Rows from block 3, named by matrix and row number. Each number is 500 + 40 x the weight over its row's rms, rounded and kept within 0 to 999. All counts start at 0. Numbers have three digits each. After the name is the row's rms in percent of the matrix's.
# pw: pointwise conv (model.blocks.3.pw.weight, 320x320x1x1), inputs 0-79
pw.141 115:515486393505496432515543549494513492505539439549472478467444463464520497512465553480455480570544517502473518553577480519570509513486494512510532552584489488471462543501553525512479439486498494503511548508486488517484477557440517516484499446
pw.142 093:531494551476559495411428497482470516509457482510478529503471451486469535489443518494507511414451522540480451486532482508510409500528468526450584472486516496513458479491465454511500485447511533592483481470475502460509470490423430532526484468
pw.143 103:541440496488500529438482454466554477459448446517474509564507542526540511476498488501511521570415519446541505493483518513444480505527493462471527484498502531461474480480452541517455467519518523482579462518435562415460580466528514539519498543
pw.144 099:543508461577525551514552464534538547497584545478558533533489518557476519495536504506560535559502510504521510494442542498507502473519502490464501481504516490426517509517539514520476487496495432494445453543509443446479486434560568597555547539
pw.145 091:484491524519502521615527435516501506449475507627500507540591496557543441520571493508456495559505541479456480535540478483450536513500495507420423478502510538490496505530569445496526502457481531521569486470544598435463481510455528517431449482
pw.146 110:495510517496493498492533501498480527461432549521515494501513505466513524466511515546493515526538424528497525513560482527389544454500480479467511498510498590527486474476481567520422532505452467490451460519511517443521489521502495545551468551
pw.147 097:508462531481519529460530501528394429541559595534499561516513500500515515528492497478520598467468506507492484498495454501480495513508519506485499566509510497542528561514467583439499500553461505507513607448490518516521471494516481440508558548
pw.148 089:498586513496528475493496578591462426519567471526549462529513440446521508459460447453559516468570477518449500521400550527488461540446502476465437552516586500424446563497503474542482432459465504495517491478490472551496570459491472532494501551
pw.149 090:527482523509524455485525484471489548552487434474496517513476394526485493503478468428551486554522476473447593520428496451484510466464595476481505405583577553453457497492543491524515535456451478475464546515504484498489567494507472454471547535
pw.150 107:480495535523504428484485535462504474517544544502491552544545509448489503416512519527514457502508436438527599575475511492528437499514513537457515542478481478530478497567492537565449529534518523526477490518474517464457523370466497495541469554
pw.151 089:510488558484501432493499491490506517486508549482494564552436559480513521496563397507509531545525518526497495485507516517456530487507509459650592414509516544467486549537452516454441487530485488599547482465518506564491517522501530474451516539
pw.152 099:567544494459426579426411396501569488470455495481472508595496489510432454538472484455525444511543499491445612487488468506478498520518530495497545529525453434505467430467573519508492494489493507529512520521389512491518544472599448510523482524
pw.153 089:471543433466538495520472537441453532473499476410517504466406506460501487492444396456437510504528498514433492489481513440492475481496578489565569456509480523491453531483453534456448496491491475430486523568477456533456515539449542442496528513
pw.154 091:499463600485481472532490564462553490510520595491532554533492493542497491505455484518538509514489484526472525542516495530496535533493527486439562511414531494503407517503456486493516529461496512493446467462510535515530545568479421495523532527
pw.155 105:518416495502517501536492530518490475463470514472479539528501521515507460423481510456448466451508546433554450436489583487508562546487550493528470524516549524504529491508468562491491521454496492521456527549510474451577515556511463495441533543
pw.156 095:464518551511465526521479468502487492515539513469493542430554492472505497352524433500484484503471436531533492491575502432542467530499446527462527463524501475463453463529494511474531506464517557450524504456527495541501477569505528552504481483
pw.157 089:480481557486518530543504512483438505514502490563507518445445500465464496499467456462471512455491509511487516503443477503507515518508515491448519548529457397553467464508594472530525564511479544476600545462607469498518500461460462461431547559
pw.158 091:546424443533561541452454546444482437435519507537454563487440520497487450502514509494539539524464476490508500597466506481505444489458471525550469459421506489500502564554466486512507570527447544498509385509555626527529459537515512475478476531
pw.159 089:566523514510533457522449483501462508510463406465569495471548447470509502505504483479476529468478490478497494544486538486466561487518439469447520514527494482467449501550538491565476496458462442529528489447529537510537426470498477490594457535
pw.160 090:498542476501494488547508451531494563519536511526521521490536527586487536526491519496492497575526500512472498517524531508487495489515495515521546496503541492489483478520472372495496565524521493520535433534464450484461461504508402475479530437
pw.161 096:577487523521511460504488496430540536528499569501468513496500534481515494556452580400554508524389492457480553462423456435530499480484494545481415450467472575528401552555452510481445452544515482468496516494527491532465461549416527409455540509
pw.162 110:513509465446475436513450525459468484538510436505545513461507507476539530495486456520448476540480546446522489544495477447562536486520511531489420565497493510475486441483468474501513507472499451590493508526458496529526518492468513558489484503
pw.163 087:434542505509476432485489541477471491519475501491467516469554546485530559524507422488510466570475506407501551469464522451459471548546547463527482508528525491464436641514435483483502534531489525494552616503585441582493531462534537443477517446
pw.164 102:555427586545466492504438447473507533499487431507509482497465455493492454488499493500526463560493489468532537478563483527565492496485474533544587503464569514484514484476500517499476422417480429519449419477478565424489603453523507456531510562
pw.165 094:487516514500511497415464561531523488460515457474507523391517480555458536546433545495500390567490493500502524475516494514555571423452542477461597441501540449459475566534535529453500503461539537515476543440574513489449474501513498453531477532
pw.166 092:492555495492530551450483408476547464511435475524474554532527488519519499579485517525478489474482571544541611521492493504482499533541446523477446441500456491542446519445516473450510457506518516465527505465502431494520470484449528452490510473
pw.167 088:527445568470538494490498474497512502469531528523538482485560569498488455439509424497549533496477536487504487527480490516470504516523532470596542529451516477557494559525488450520521409580412539470493515511505501499519495540545445438523448476
pw.168 098:536520538487518482480455470506541399513515626488425550586488554499519502474518529543515460455558526527454484547449591434493472544515552487504527414491489523511474458608525510503456436490512491483479487547445490525524485507487465519532501577
pw.169 112:505507507499521491536504509535492493427571419467457546442544524443521510492553508507448465515516515497531471506485520509503484457473575491530509499514467490507513592529470543426446508431532499460489525506474516528497472554548591482508536598
pw.170 093:587462502526477516458490555460570429602468537516465477527443565539554473586471517518473481491476503520505513518523466457493464530477492456517481515443560501490505476531523586474440464516478482456430472609472572441467451473493501526473516449
pw.171 100:509462498491469470520482521441523542538459482458523548492467493479440516481536492550466550591522473538451508516476425499446553489495480520446489505475538490512534496509565467526474493522589541497489479499507466521548591464539482518478511500
pw.172 099:529551481517508462531478479528458549542472503538443506468481507513523451419496528533440492492464506522594414403508472512511528534557531477468450522483562558524554529514464522539508524544471453453467406456477448518424592568489489502503501547
pw.173 104:539474469487517495373496503527536588488471459399472525538448612441495531471468520562514489450515472530503459539422520528518625526528502492529499512456512534490560471509441450453494495471498449540547582548492459543540487473439490488447480392
pw.174 095:507521491469460469536466603555455429429483521485467518487455496509521475518554499527465481536470466437468520496488518440456439495541517484472533479520577489485467545431544463477479530518542568468486508443512523485538534509451559504479505457
pw.175 091:502529472528537530597497494452480494482523503464511517474496433486494529512492508448506534456429443568509576518474517471502460553520530519401510426534554477506514493551475497473446438451490578536592459474472493499531464492455481514521539519
pw.176 104:501481487438471535493495526512446498510501554540507467482658477507509434536466520509489461515441452483462528484481514464499521473584553517463481520435491474529521464456495478537500493497495550506477495529524570452512526524443482479452463659
pw.177 086:509485518478501483453492528539475480581495533495508583524411546527503590575526517499467492432479497511493520455513514465392511540540537478542521514440447562436525619476478492475524455527514519521514506510519587537501465572481511450554509488
pw.178 100:498528529535445411476483597500467491479530478455494553462472508495491438567520483522491482566468491589488518524449463465460488525512482488462519534483479491481434567475477516510512580489514441533486457492503502510535578501498564447432461554
pw.179 103:551459484481436450425511535429518488485528464449464464510466524456463500535457537590444526491503501461448570504543496524470461438495485540473476513474548540569533448417455500496411494561464476490538565459497507454533479519436536543493557492
pw.180 094:524514595502503524499484466489492434491532499536488462489496577490437405447542476506532461581479416444533448452479530497500559514472544482509485562484531498502524593508476469493563514482496506501504426523529579507583533462516505425473451544
pw.181 101:463491459544508509481529438498518578489458458592511553482512480541548547478486527488555491473508476494549506442521460505510563445497450503446490542564505501503527566488548446535490512578479479479502441477459476471546566463448552538442484506
pw.182 089:445503527465461507457489421474460533478480476564509524516510464487528478492432455521526485501483483487504473493471444447536579490508505472475547457511452522446516523506482452526454495500460499604499496534448539483511519516363473518516479537
pw.183 092:469539518486496492519522494486476536447481542512513494445487469421520506483489474469520515508566575524546493447530525525472505542455555490509511573580461482484512467522416490499494516490444510582521529547546489538439525473561558508497505555
pw.184 109:434532488534496482481437497508456444551468500446482471431447533516591457576473503481451487499505473530561470523450552443489515459465475498525494549472483489534508477480432539479504439452430501545503440519532516497513564513512567471525417513
pw.185 090:512513643527522511529475521503510393499488470488469496524540533567504459503480596481540447530446437514541521548553513486464539473532548527493529500489492497520487505576546511521482495464515552483511479523514553463620481549498544534514550584
pw.186 113:498518536451459546501562485523470551481528519412445455590470506478545494524462474579529522488478471492489496491515446526477464417536516484499501541524518549555423410442504555528445479492503561454496468436493415467504490476501433577465466427
pw.187 098:577509489562485511558412510510539412426569580580543480521548514505453464586505470524492561478486471497523510507485594543426455536492477513552567473424499530521565469465476437497415523545472469452509582515431452644466464463457425511492534536
pw.188 111:515508510449510471473499427451415432488538486509485526420505478491470437473461487486506464551591481499445515493486493463513507467476507540447499514510484525564509396478457458472541457512464501495528537523590502554518524496553604503498501514
pw.189 108:502431512523506520476469486449523477479480470478469561446510466487528503470545437570452442506534525520460514538542529551489501539475565491550606463455474571481484527480507502446482443523530506478450532560461531553520542528509498468496476536
pw.190 102:524503612561485480481508502515523434604447459520528487556531477525470462559443565530549458558438491484535535509494507486472505517551496459508453518481524514684529525500496543484472540448487490565461543524451493461431537512539556452522504493
pw.191 093:507481441562445464475466459480468501493530536492495474556543492459498591498477467465554532522511493514472594496487488513566489478595441531475502506572469572488441494535534526540444497493510502502492484465574552467577465464483562515491494532
pw.192 110:543567483529467479475450436493478471481472579460473504510482476540469432546506489532617444484475520502511467515475507538429456483456574483496506537516539522483603451531449549522504493483529487421465478496569459547595508495550420507526535480
pw.193 107:484537486505480432480480520461459474450407451495508450443494519496547509496499435475457480496504477549485479542614503471495463505528512504454493537509514427455527448487494447547534495553538493514571501482545544530532551498493489504510437511
pw.194 106:470494481472527457511398560482445594560565516554512520474468515583471520455498529440549586511513484500544511509503497464460516471482520439523521620485495546478505437594449481509509613507527473484493487519505514460452537460469506459424488470
pw.195 112:488515439399497433539481512463492446458493514486524511458531522534463480498508455451449524546496523463468510535527556470578440514502483485513527514496451539498485447516505492523480446456509441480474512501406479454534545410566553502359544477
pw.196 112:498510455545512550485478544495503445533574472502480493500545484578489460506485456490475515500444475543434523506514428511451563501510513467537522484481533582493423394511512483447538472476482539531461538560504491504557522440476503474474493532
pw.197 090:515473529501566521519399452477513501514460418531467587442574498427559516535516490537464473446539532530419437474479503469418515440526450485510534422484454507458479497541469494492496468550506498442534451555543508514565483507508414526500530565
pw.198 100:513541566404470455503546510532490502545553527503531539501559453504538463555466498516496513485494505531581545486491467526497528487488480489560490560536470526495507525499508510539568489539447576499569442510527553470431444467541456490486554537
pw.199 104:563492518531439454473533526491535529482512505457515513473481446533593525500489426523508508550570496491475508502454558577419497483539544530493431515440514482514506531477456476529494551439434550560459448422482480449489539429553494523523487486
pw.200 097:550534462461504435485459516518556559569534497548518561514565432440572514510494457451489495498562461480545509518465518544496561500447524488475573491425496540505471520542551545463459449508539533497490496474536527529573450500512526551444458561
pw.201 100:498473511536412516528489493555531423502477483509545422551491525535437464465470466575489526507511541434464557516538509474516548495480486520511457598487519517459558456529585479508514544537471544516520453586484568529491532455576479444514495481
pw.202 103:558486552539556488468534455492548605501502458508557487473506494473462416462511523541534482520503481538456569471504522503472536447509522541487572534661494523591478502479521498509486483546473461493553528540546486507494497497541535527504515475
pw.203 110:476511475519537483510476461525440562446550482516526515429494503479529477521496501537527507508470490486472582558518496515453562505459523550483476460483471429509545461438520510456521470453503500533461549520411475445493489456458537531460509504
pw.204 101:493508503508477506499472448444499465431529507555484520508473523464539547457421479468549505530506518448490519469540630546516526531480599520517506454487474573446449475499523530437466462460466498457503546510486469546618534567515488527413503530
pw.205 096:512462525495485481558443510513482486531463519519516527579460447582494517498539434488479510376511527529467461516466520491557514491485497512514471540515517419483550449518524474543458514464479483470501438517531517481471523452530500501436522479
pw.206 115:559517528476518495527502453458495585505462478521546565470491492570477495516408498538535531461500460385499479502565532461511428480428587519518520563565503476563447491477485508505436568504479417448525551495527500406521597528522547500543556527
pw.207 094:520514470484434501489471500550449548539444532451486566517468490421460560504464492443483570526573501462503487469495528529524465500516494480495506553502482479525543510489534435507398563497505472572535432427485469446573552537492515528444464485
pw.208 108:462435484521447529492579474532451502517499451500498516412504556388525506517442406487542498576469535439523500453492475512442562533500523451542473485484449469461530450465529482495448480471449433528451508522603484494487458436452547471401567490
pw.209 103:442501529517433511462419504532503489516493433536494530593444434522534490510416506495424451513469502516422520457497482503525456518496510513494538531517530463565464493530539503440509482531451493599501426458491522431408518466615507430539487502
pw.210 106:499547481524503549442532502483443492468452477513451502562515569529492533556510476502519496500499499522481566461512555503499411495464484502467516448536468434418506572473553545500541461510474552484552533453556494519476497578515418445484524510
pw.211 095:455491455570470466597483451513494524494491473451505513561522492524425499442455429454533517528437585498480543551495518459576467519456555523452526571511472407470505517494515442490502520497436551547561516431487466586540506527550457465463483507
pw.212 103:449442523545469414533489535434493550529530498503500545460471499493517528454517435446426518536514510594425514483542563537544494475473473476567489532503434469478489469529533479537492400489517529489487496506535499492505541468468534533494501548
pw.213 097:472480421520507585508495494490441505508517468422473495482453472460548486493529498559472469515558502589548419496484523495506533468465478524526496497524493559536497546516549518523546433449475525492432446509436517501501490459518455431523559442
pw.214 105:494522467519505499398513530515513510474526469518455545481462601545539481452495539499393491529514546501487469505468453560507423522498569431584538493558492501529475526528547553490486504439527465477515504541499490527464546486434429496460468461
pw.215 092:537478461526492432511448560517524454556463492450542521462445500457497502462483473431459504496486511502468462568513471473477523484481450474508601497523499524441565487554528493487476503587505461484487523475446525480496515564505517497611492509
pw.216 114:518507579422561538502528460500485458518566494502528531497505518473485484534551458548459530521531500501482554466554443530490513477533488486452477475458533527536453578487513525575474527479505493547517545449490454502555470458456435531521446485
pw.217 110:473477404529456562545490421484470488571532442482490567495509508486509515485580442556465546520561437525454491454517522548405462447459440482489503455524519502482493544491492504453521514486521558524492585498539479555521476462525422484510569495
pw.218 104:433535555479511480496497491559499528539486441537414497462544439503517459546494466518477532561546473467458572408507521438485500506501588502517528545444498433515473510529518505439528479512569529470451619505532482512505507589541518478482523543
pw.219 084:585455515464495426518449495451507522431473514470501529471532546517511458512490582534577454505464387491563521518509560521534509493554484538536546461415491546528480544526530458487538449486511512440474522513523511480463497526427522565471492548
pw.220 102:504494623521503434452455524449449477482524509519511510493472491574506514524528545481506527515505466523483619465479568496441493460451471484612538475492516530497464431508492515556520497496505419525460489471464500459504508507461532513497523445
pw.221 105:458471526490518521509505521503500556458514440512541486542524521534467479464519497474562486603401460448493415501544537461568506470489530478555500520468540505500474499520524439462455474516515498532582463489404497506481419489508516535522433491
pw.222 093:544475486465493475512409548475486445469460438456417536483488550475484477516459518511510442516537513491497411492592465512527465444510505502479525491425513456551571511460549576479495473464502490499543497492449553494480448483523502470508487485
pw.223 104:524518489490461451516468501509482576454466486468436528439585468500520507498480482497513486556540532499528489531529510538513440485535504494471548445499460558488459533458514565508490499442535526471503536474502567468483532525541488519495510632
pw.224 108:442461516514471493435469504506482494554466536449476546439450524514429511500444445475452521573500443497516472507470476487545415489507466525510477465450414556588535516557546584494569482496498486571449442498426480541570440502470487525463576447
pw.225 117:451465442539481443499563486445472547456518489529471494516491513423545535466466472491497513526520426535519518510493504475556489513476533499528454543530458495456472480480524460500467403506542533495540485473437479467493486535593534501462525483
pw.226 093:460482486524527439423457568613503477552536495539497570457456539481441531498504489518489444520493474511534445590550446513464500498507500511512494503485481526465487548499518463455507530494539445473527583507494514499533508477524460466570498526
pw.227 089:508497526487496520413545566509444486494439444470408516456539433506552523504420460521482502475518462517492481490534517551551534495461572488479509580525492489554428515446573537424479559532470455528484532472541486477495502476498590580485461513
pw.228 104:511498508573526479583502448485543511495496522486602504512556549511457488498421509476506488464421503513522543500441480534442570529523530501465545503496464504486472462494536501519502503495459535472554471470523493460519538390457552510493428477
pw.229 111:468473480539494499620545530520537549484528498545576551499522499489451510549519414525502474420523536534505515458452561500518534464500483473525465594529448485365559473452523495472498460501520509482513466509504507482467414568553481520479513494
pw.230 092:497447540526498542475502495564507508516622499494470532530483559526519526529512457466450599569486480523572525459509472520508510472476539448531489494482504542522498486486436464538513439491431509491461513497523555495632457573447439484499489533
pw.231 111:511521464484472456441446461549486555431452449473523472441439532483446518453496446525465536471550480450599558562466574560477495560474443507519519476507515479478552465467498486521527503450429485512450448509506532545534478519545475444577555629
pw.232 094:489555460414529516443469487520470461537418425472557498456463527515470504511425452491508544563505470553462547534465485545476582511525477468561504465528486494473434524569532482464532421463434525529585432455516489547494514539538501487409581458
pw.233 098:483457453527618465471505395568458484511448504598502504492523583579480510517565480500520500531556550504446477462526569513585467511445487533498561488459486461626542487473419447501543489513455483454527594465457459612492503506495476472489552534
pw.234 095:515600498540469485499508493476528427531446567559486489508570544544448531611509521503454495483522533496497461514497478479529479580499539468501521604455500480484534441430437500477470474523437517539469473504360469502476499523463465530475550485
pw.235 104:510502531442527525463480448539458452521466474570493497539453542503579529427537490576434436540569544478525457508522448549486491474480540547540496450507517537479590526507475616494497571407532447479523470454496488531495491563520467511503521485
pw.236 087:437599471527556472525487560478435433466520459404455541471481521476546483557508547483496426483483506468430462459422478433601442481475531488563518512504503532610485494503474449512484537505434531490540513495481462498463443519526452477486424456
pw.237 106:531486471457521518591475442480492480536523440531547466483455496544518528492576520466555507470488548483425421469560514504470492520493558467355484522515531501481504538524491439458470509524424519517534524514432486443548523526469475553464495491
pw.238 105:433547542473519585499574450438539472527476497496468519458499576584524513485493483515514494500468451517523490528525406515549512515512518472489494578527545506571525521526532497493472492503491445529503502551467490460482624422454509492466473476
pw.239 096:502494534451549455585439500502493456500466495466438520494409474492526591423529472505490542510483496426540478523504497510492486551487571487553525586525464518520449497421530453508450480510475483468484565520471555465445422496547553533437552459
pw.240 105:517432464505494588559556445492530431417516546529484468569467570482509515501449485454562453526497499480499481548484455504586502463498529507494480489474556552454460498540535461478494526538499494483459407501436471475433432469573505470484494547
pw.241 094:543433517538486526499498494465531473552507562515497490456575432519539489484472545533529517531450445492548577578533451499514492479481438485466517546504572480448488478470492492482473479426478445527511426547459523476564459526467498489452566495
pw.242 099:518481546531469484534490460461464539506490482447564500460520379489531518480489467487429498496524491556553419499522396486518481464496484534479480467503465575537540595542539531493554435535488502459480420498521529509495483563469504521526506429
pw.243 098:500448583458512557493511498455439548467440489524540461575501489455543482546546500551577556486481476518505461541493523487434460548479488514473428467469570529512486423518557480434526411474502511519483554486619527519493528543552518532580504603
pw.244 100:488518545464430480549441529499539485499472501516485538472478445486510534492463463505541482488491426492472562462573481618486410486502575491345494446502437472478433502475527461559519499454493501551475451508504518536542499490503470455489484439
pw.245 108:466462619536530538525469498532463460548528516575503529511547473517540486513496465549518491519497509435450488557502543506535509468490465526547469561492403510608387489521430578440526476562469416492414517487486517543467532458499497560543463549
pw.246 103:589464614522470515433412450487447571497553526492446532469525467499563482518518539546461450540404454499491542546453476496510546546588481522495545475452493531515531555478450487481463580514599572457481508521501500572471546550484501540602486580
pw.247 101:564597457518532456511549508505499547513469522538555545468496469523520473551570492530533445414493499531554515514458490432561463505504521566505610498574462535542495507503528513560512509417506513483584532486515458453511528496505456487487507438
pw.248 093:474477493602499507514536436524474506500568473496514458555593450548490494590566528567498509490451457584491537464461502451461521541518493517530591419580519481461473470486552516572543504539518591569490569481492526501516501547501537463491429539
pw.249 094:458465386517486470467508321455457542426495539447519494453503520558423529480497518486492538457590531516511488513467543513519541449523527491516473470524453520449498507506469601481512506449456486521506481502524580478479539464523602531483569489
pw.250 098:549558537536556473573486543477550477482480477399461592567458560487469489548483422474449463527518520484489504511519538533447444493516505580486466494554455544510456551489482438487458492510493516508505491384507546494527452496420522495473505435
pw.251 104:542488434519482440514504545468455491435453606527481480465464560528480473517590502508404459521472519486495522537571558532541428463541513530507531394506504449488519526516509438472470518479423500524476452522460469555476532486476473562504503554
pw.252 097:462511535472484521474532508494476523529480455555535483445503495469546531441521440518557497517468463502501560460509494561578462488434536501452464494477594498551499490505427495484600503517430458487504507503531499379554601504517505557570438574
pw.253 102:433469537511553605462457521452451449446501474446535558510495480483492534464519510500491518501590556509451503432471540544497512504449495472508551496484509466459513533513447543543444545480521527494520534534515491578470484507563558499437567481
pw.254 106:492487629515490451508482489495496504514525450521494513488506547444483486532462472510497515515515520465456526515544532439505541534457569509476495579476551524475491451493501476527453538513516513508471452498473489542475505464524535472511502473
pw.255 102:560469538505498546534500535459568508466551465565456494472517516478539469542493571487561498429497517491546477445480482506515498540541504541525468468534546517508468531482529523504516538473418551537446477484461480486525448470460519559498520578
pw.256 107:465536546434470541462476527407559508495442537470572481454486521515479476547410604496547504519548482496541521487497468442467552497496529443496478444509506514531488557481551480528505521556494498485518485509514469538488530510486431463471508525
pw.257 102:506488531465529479469493506479509487520483508521524577509435524508519465492506520489453465427566467427486514562524490440498470494526457551515514392534497454568524485524503463548482526564449535494543458481495482479514439546484508493550482549
pw.258 097:448543504489505526515528479447509496489544508532488596482434533498470468472483496504487472544488478477483563460549536492532512466532538519497525495535476504449463501492463501525596492531519518532551545524539526475581539447529507491519482507
pw.259 090:543442506488485491541424544564463495463580441419496557434499509532519533518530480504456529487574480551509468479489476526439464466546507484509532557598514474526476557466559551465493518459509420473519440453474526535489482500518503501586527462
pw.260 102:544489536494500468390460441498454511481563433494497560455473542481532505464482536556455440472443465474508519539517589572502468541497501533466433507539519510455506530501460490481483422491449485422485507453396551524450535537462511490528474583
pw.261 103:503482469498429477474592530475464530472498450502524484590480565511541552544525476413489532537474575545509492498504458507532468516511490465508494511527424377473477465508499558464566522524454492516496393487493507522488507502539458482469477435
pw.262 088:499452473506488535486519564531502513514499497526564526532535499552490496472486461517465528456458507534595567515535543448581440495461460534566495508476539470481535469494505529547525456526451554508564514468484480473534523452518409560547503455
pw.263 110:493496544480443469597595526474516444522465538505489553425438561495496500501456519469460530555498502445417504461475515454496547502477503546592498486534454470521563472532489493483429487419515479517436593461434527538454462549478535491446431459
pw.264 090:481544464497565479428505513511518546533540463451555466449522486524548492490456439482506525440484503457535515505398521504530467511447534516454523501500511564440507511559471437516401524513494512556522514546487530498526506539520521492447455528
pw.265 096:514508510464454548505499466474582439490486496479492458416554442584508482510507514518472498473543430464572480572459441507532486472538488571466413397497466547475525516545505490457508481487456533517482515493489469471513509576481519476517547494
pw.266 101:488490527471493493533592535472425486447463551550567483442491548542496550490540494520558587494469501543499537464509492516458504498433471480509490526543511363529478457528459563548469512510510476582503444517580481515481457493471461525496495492
pw.267 095:452447583489548550489446470471558475478417501533491517524434446486505512447489537506606515506571459496477465545501551463537459448501546506458471452461444451580438505530590495528616457507474591467489607479460589510525463490480444496531445529
pw.268 100:408520528479541491534428506510520531456493463492461530502474462490442490485508406474539546504600528550467511582465428458477598487486560518496524497512517580433509485523499489516565436474497440451476494461491505499489458501536511544437549463
pw.269 098:457552441499470486476504428508508424516484466495552454515522514526438516526399512481537523565550515509443464461529417608492472551475509533514490554491538463555539471517520430526468483495509542514559457458501445501530466547512505488379480488
pw.270 106:525439526504441500454569464485475574485501480466482589410502502489451562534500418518505493552496542519400503516474541482537477509479517529451525499486498534394489445551504416515506501533504410507539446470426520534446484454496511577525523501
pw.271 103:507469438518480430575497497515481562482483542569463464460586484488487513514548558460466460465505554538475466453456524494460519479508469441465474480451481554559533503545496514439460515523521490479505510523483491519593492502563522501440529504
pw.272 091:516522545494520500470459474511460486475461410497453435556514474378548470565483517557466442503474524459471510511460477492427433496512492499477526501430472507480477501470443471512562541467527563496463481477507422591607548463395490503498527539
pw.273 091:497499569495516503534497562503442504512522501486448547480407553461506464407523467490473546530539502523534515511575433494442429465528535520492483513521491503451488436540493487519507535467504442426481498483513554531529565481533512521474474500
pw.274 095:583508548554456509526473501527514496461463478544502463463487497499530451500425495481472475474466493517583515510409501455513480486491488396494569455467503501450559570515543584422430525503508458505460527438502468574498559477437543535454508482
pw.275 092:552496597513483481507536557478479544494487483486471552477440438508469536543464472494491529487451515503597502522565528544513465492449414519504436524502472477520482495525502509512557450517534431540575480441488524535515531490469440511509472511
pw.276 100:496446590527531508459527530538450543504519429550462494492486471488483450544493532506513465462468530480389496513483533453513495517510509534507498514483486561556441487524496539546395408501512514507473534525513528542588588533516483442639556601
pw.277 109:479474429446545504450472493494578509511460506452494495480504531541510509468570497529481530490542586498488489497491450426469520490478491473524452482515498504486496487463587481480480503470505494454538617538456471486470471571494509492456506499
pw.278 105:558525518503546514451471493471515487513405469530483524509532500547537527555505530482591520465516506459450531496527546460534456509483501570497451538504460442560510426563515496455531521583474554503571523502442561457517600529549498479571482524
pw.279 097:476523496458470485489450499466570466452456509394483522492454577558525558463468464520486585466565497465481527540541510541484493531548561428535515495504513541485462574501496412518468521432555449488529544497541554452504505578464585487366508527
pw.280 109:505482515516507480495501525538465556469513507506538547499553502545501491447459512528497489556491458541465518508549492474461513518451415501504554537431448488560496510506564549484511524514478531493460487497509440543466527531516431556489417549
pw.281 094:503475468441505492411529486452459511443537544503449471488450488518457473523464448495476416455445470486479545495544533487540481475500538549531522492445495597527505553443499538511505474490456471462445444443480544403487572590522438510478475506
pw.282 104:521456522558553470516461528532502504508532471507517479580545523501507512498460470550557475476490500491490544502523523560505567499540467506532442569460498503520442431521459433477478516557490496500508469482474508460544480492485558533522531537
pw.283 111:516537618520510467503551488552539547530479514488490474578514550541507479442529465494476522522479471475548527497416479538439482471539494507562459507545529484442519512462565468504479642549590521518472493532496501411553597478483510433544546495
pw.284 090:522503500539471508513488563449472584543530440457490522455521446465453507489472505481536491498544529488482450487513471538455582506470451462514519499497382486499471528544563498495526445491497467472510445468483532484468445474476536487500497464
pw.285 089:497578536517477492438483526448540544543500581575523521574434538516558450525459559493488513565467510455496503490481529530647550498505506446483501476510527529456531495542486520479505503518522552434502444513500556486505527450603509489493438444
pw.286 093:516542435491462446451532516484480531489550432509525518538501468488487539585494481524420513576502490570439546421496539517444462480474492476492522430519542500490416495436472584501438569495502450493521492504498493492485448509562476480572501524
pw.287 107:469526540536512533451519493547533457495504459473473519518552509430546500567435432507513484568553474520522479566488456486520519522509593563480349497538462522476462530479519425504550555464500439549488527447540472614554509471469555476489633563
pw.288 085:505455551533483480602464421542489587485495543383448507472575466436514503545505498409458512489530524473482519446464515547471456571446521529489512524485573525482429509467532528491478426410491504522496484449508504488558569503499479497522485539
pw.289 096:477539549504533464495501491529435452535410534543469451458487484462552432550516485486566526489467541481515473555500503570431515510469478532548408485498507489525610498462480473478425499514517519457567501562529480498517451518472519500464527501
pw.290 088:484504515463543434499416467479543531584572558447428522522533567517521461493487458540479480548495522520473463548528507507553504508480502507504522500574536489457488430466528515515523503565503450497478541493543558568462471574541489465498474529
pw.291 104:460485573537496451547475551523444501507478446547523556515502500518490518527498536563510485450483473471579609472495542523509566487510466495620457434482492543492521395513567496550463466494478503455431512587527528465442479555487477451515531532
pw.292 097:499467499495552471579515477516504528436492420505600530526420418506459464425576486538520570558500482516521522511521488515429494486529455513542496491481534488476539471466522492515543484485509445526488484568492554497543495524527490525382460456
pw.293 098:560729475464489503501492463542515441453499515514540480489459472514489473455497440540537477427524477514499522469479491522502489480491510480518482467531557523474462541477458532530471484522514497486483530554532421494610493585503478522561528532
pw.294 103:475463513497563420557477444524590535516442513626486497455458499476483488549513454534607515458432451466454563498541529549477502528496483524548546476472514498425517453480548480430529503501543569534464537507497569520511528424517536494468494503
pw.295 109:489503494407547500484517506483498504437509507492498557461517470519477528476427540501549543449501469483523506483617460524480495453523564569453486489499522564614526443469465564486485583488523535548496529461488550497480480555518448556461455516
pw.296 103:455464531509543504577510449558393572497453474431466407506568496457566455493498509505462447473459534514526471465501491446585497444499490540501458483535470503503552531486445528466459482471456449537457492516512440499480385506571481421544501482
pw.297 106:579484495460528472567487466427527471487450529492460514579471477544524520491510493470551466552541438504518502493480562522541477503479395512520424411495516553529470509541531410501440459486547457492426508482467529446470483434485490443579509528
pw.298 089:488488528507497469503427521458492465536499516515563535462478376472487513555548441512466544560570521592495512424517481561472448534469558533445492556497484511470457450553365443489463476499484506548504551473492468463489541405414526476551525538
pw.299 106:484496557440504534496509513528435563514485564509480488454544471491585546556540525472554546465450499499467496496488572506496502529515493475521530504526518490447497511490504498538496504472420495459545503514458447523585515494528537515588458476
pw.300 106:461458518557455540503530492451559486538539529511510492546483479524484481485451470511494511482538457485451582522417439477491567466442504498485513582540507465515454486484526478450485479533528443568452497527445529527499484440559465481541492549
pw.301 104:540481531461538462533486529458483483453479527483509461462496473462485483533486554500517493468466493500549516556517484539503501458529505478514479592551495549530458677563478594425497469552571513489453537484428538541516478568466520478486434485
pw.302 102:568525526459508511462473604513519505529457558519473507475521542485533478568495443520400507478521454510500571547487529565524461469512544482529481455547519525455525510472513498517509421506512500475494561530495479488512529489494495544449477558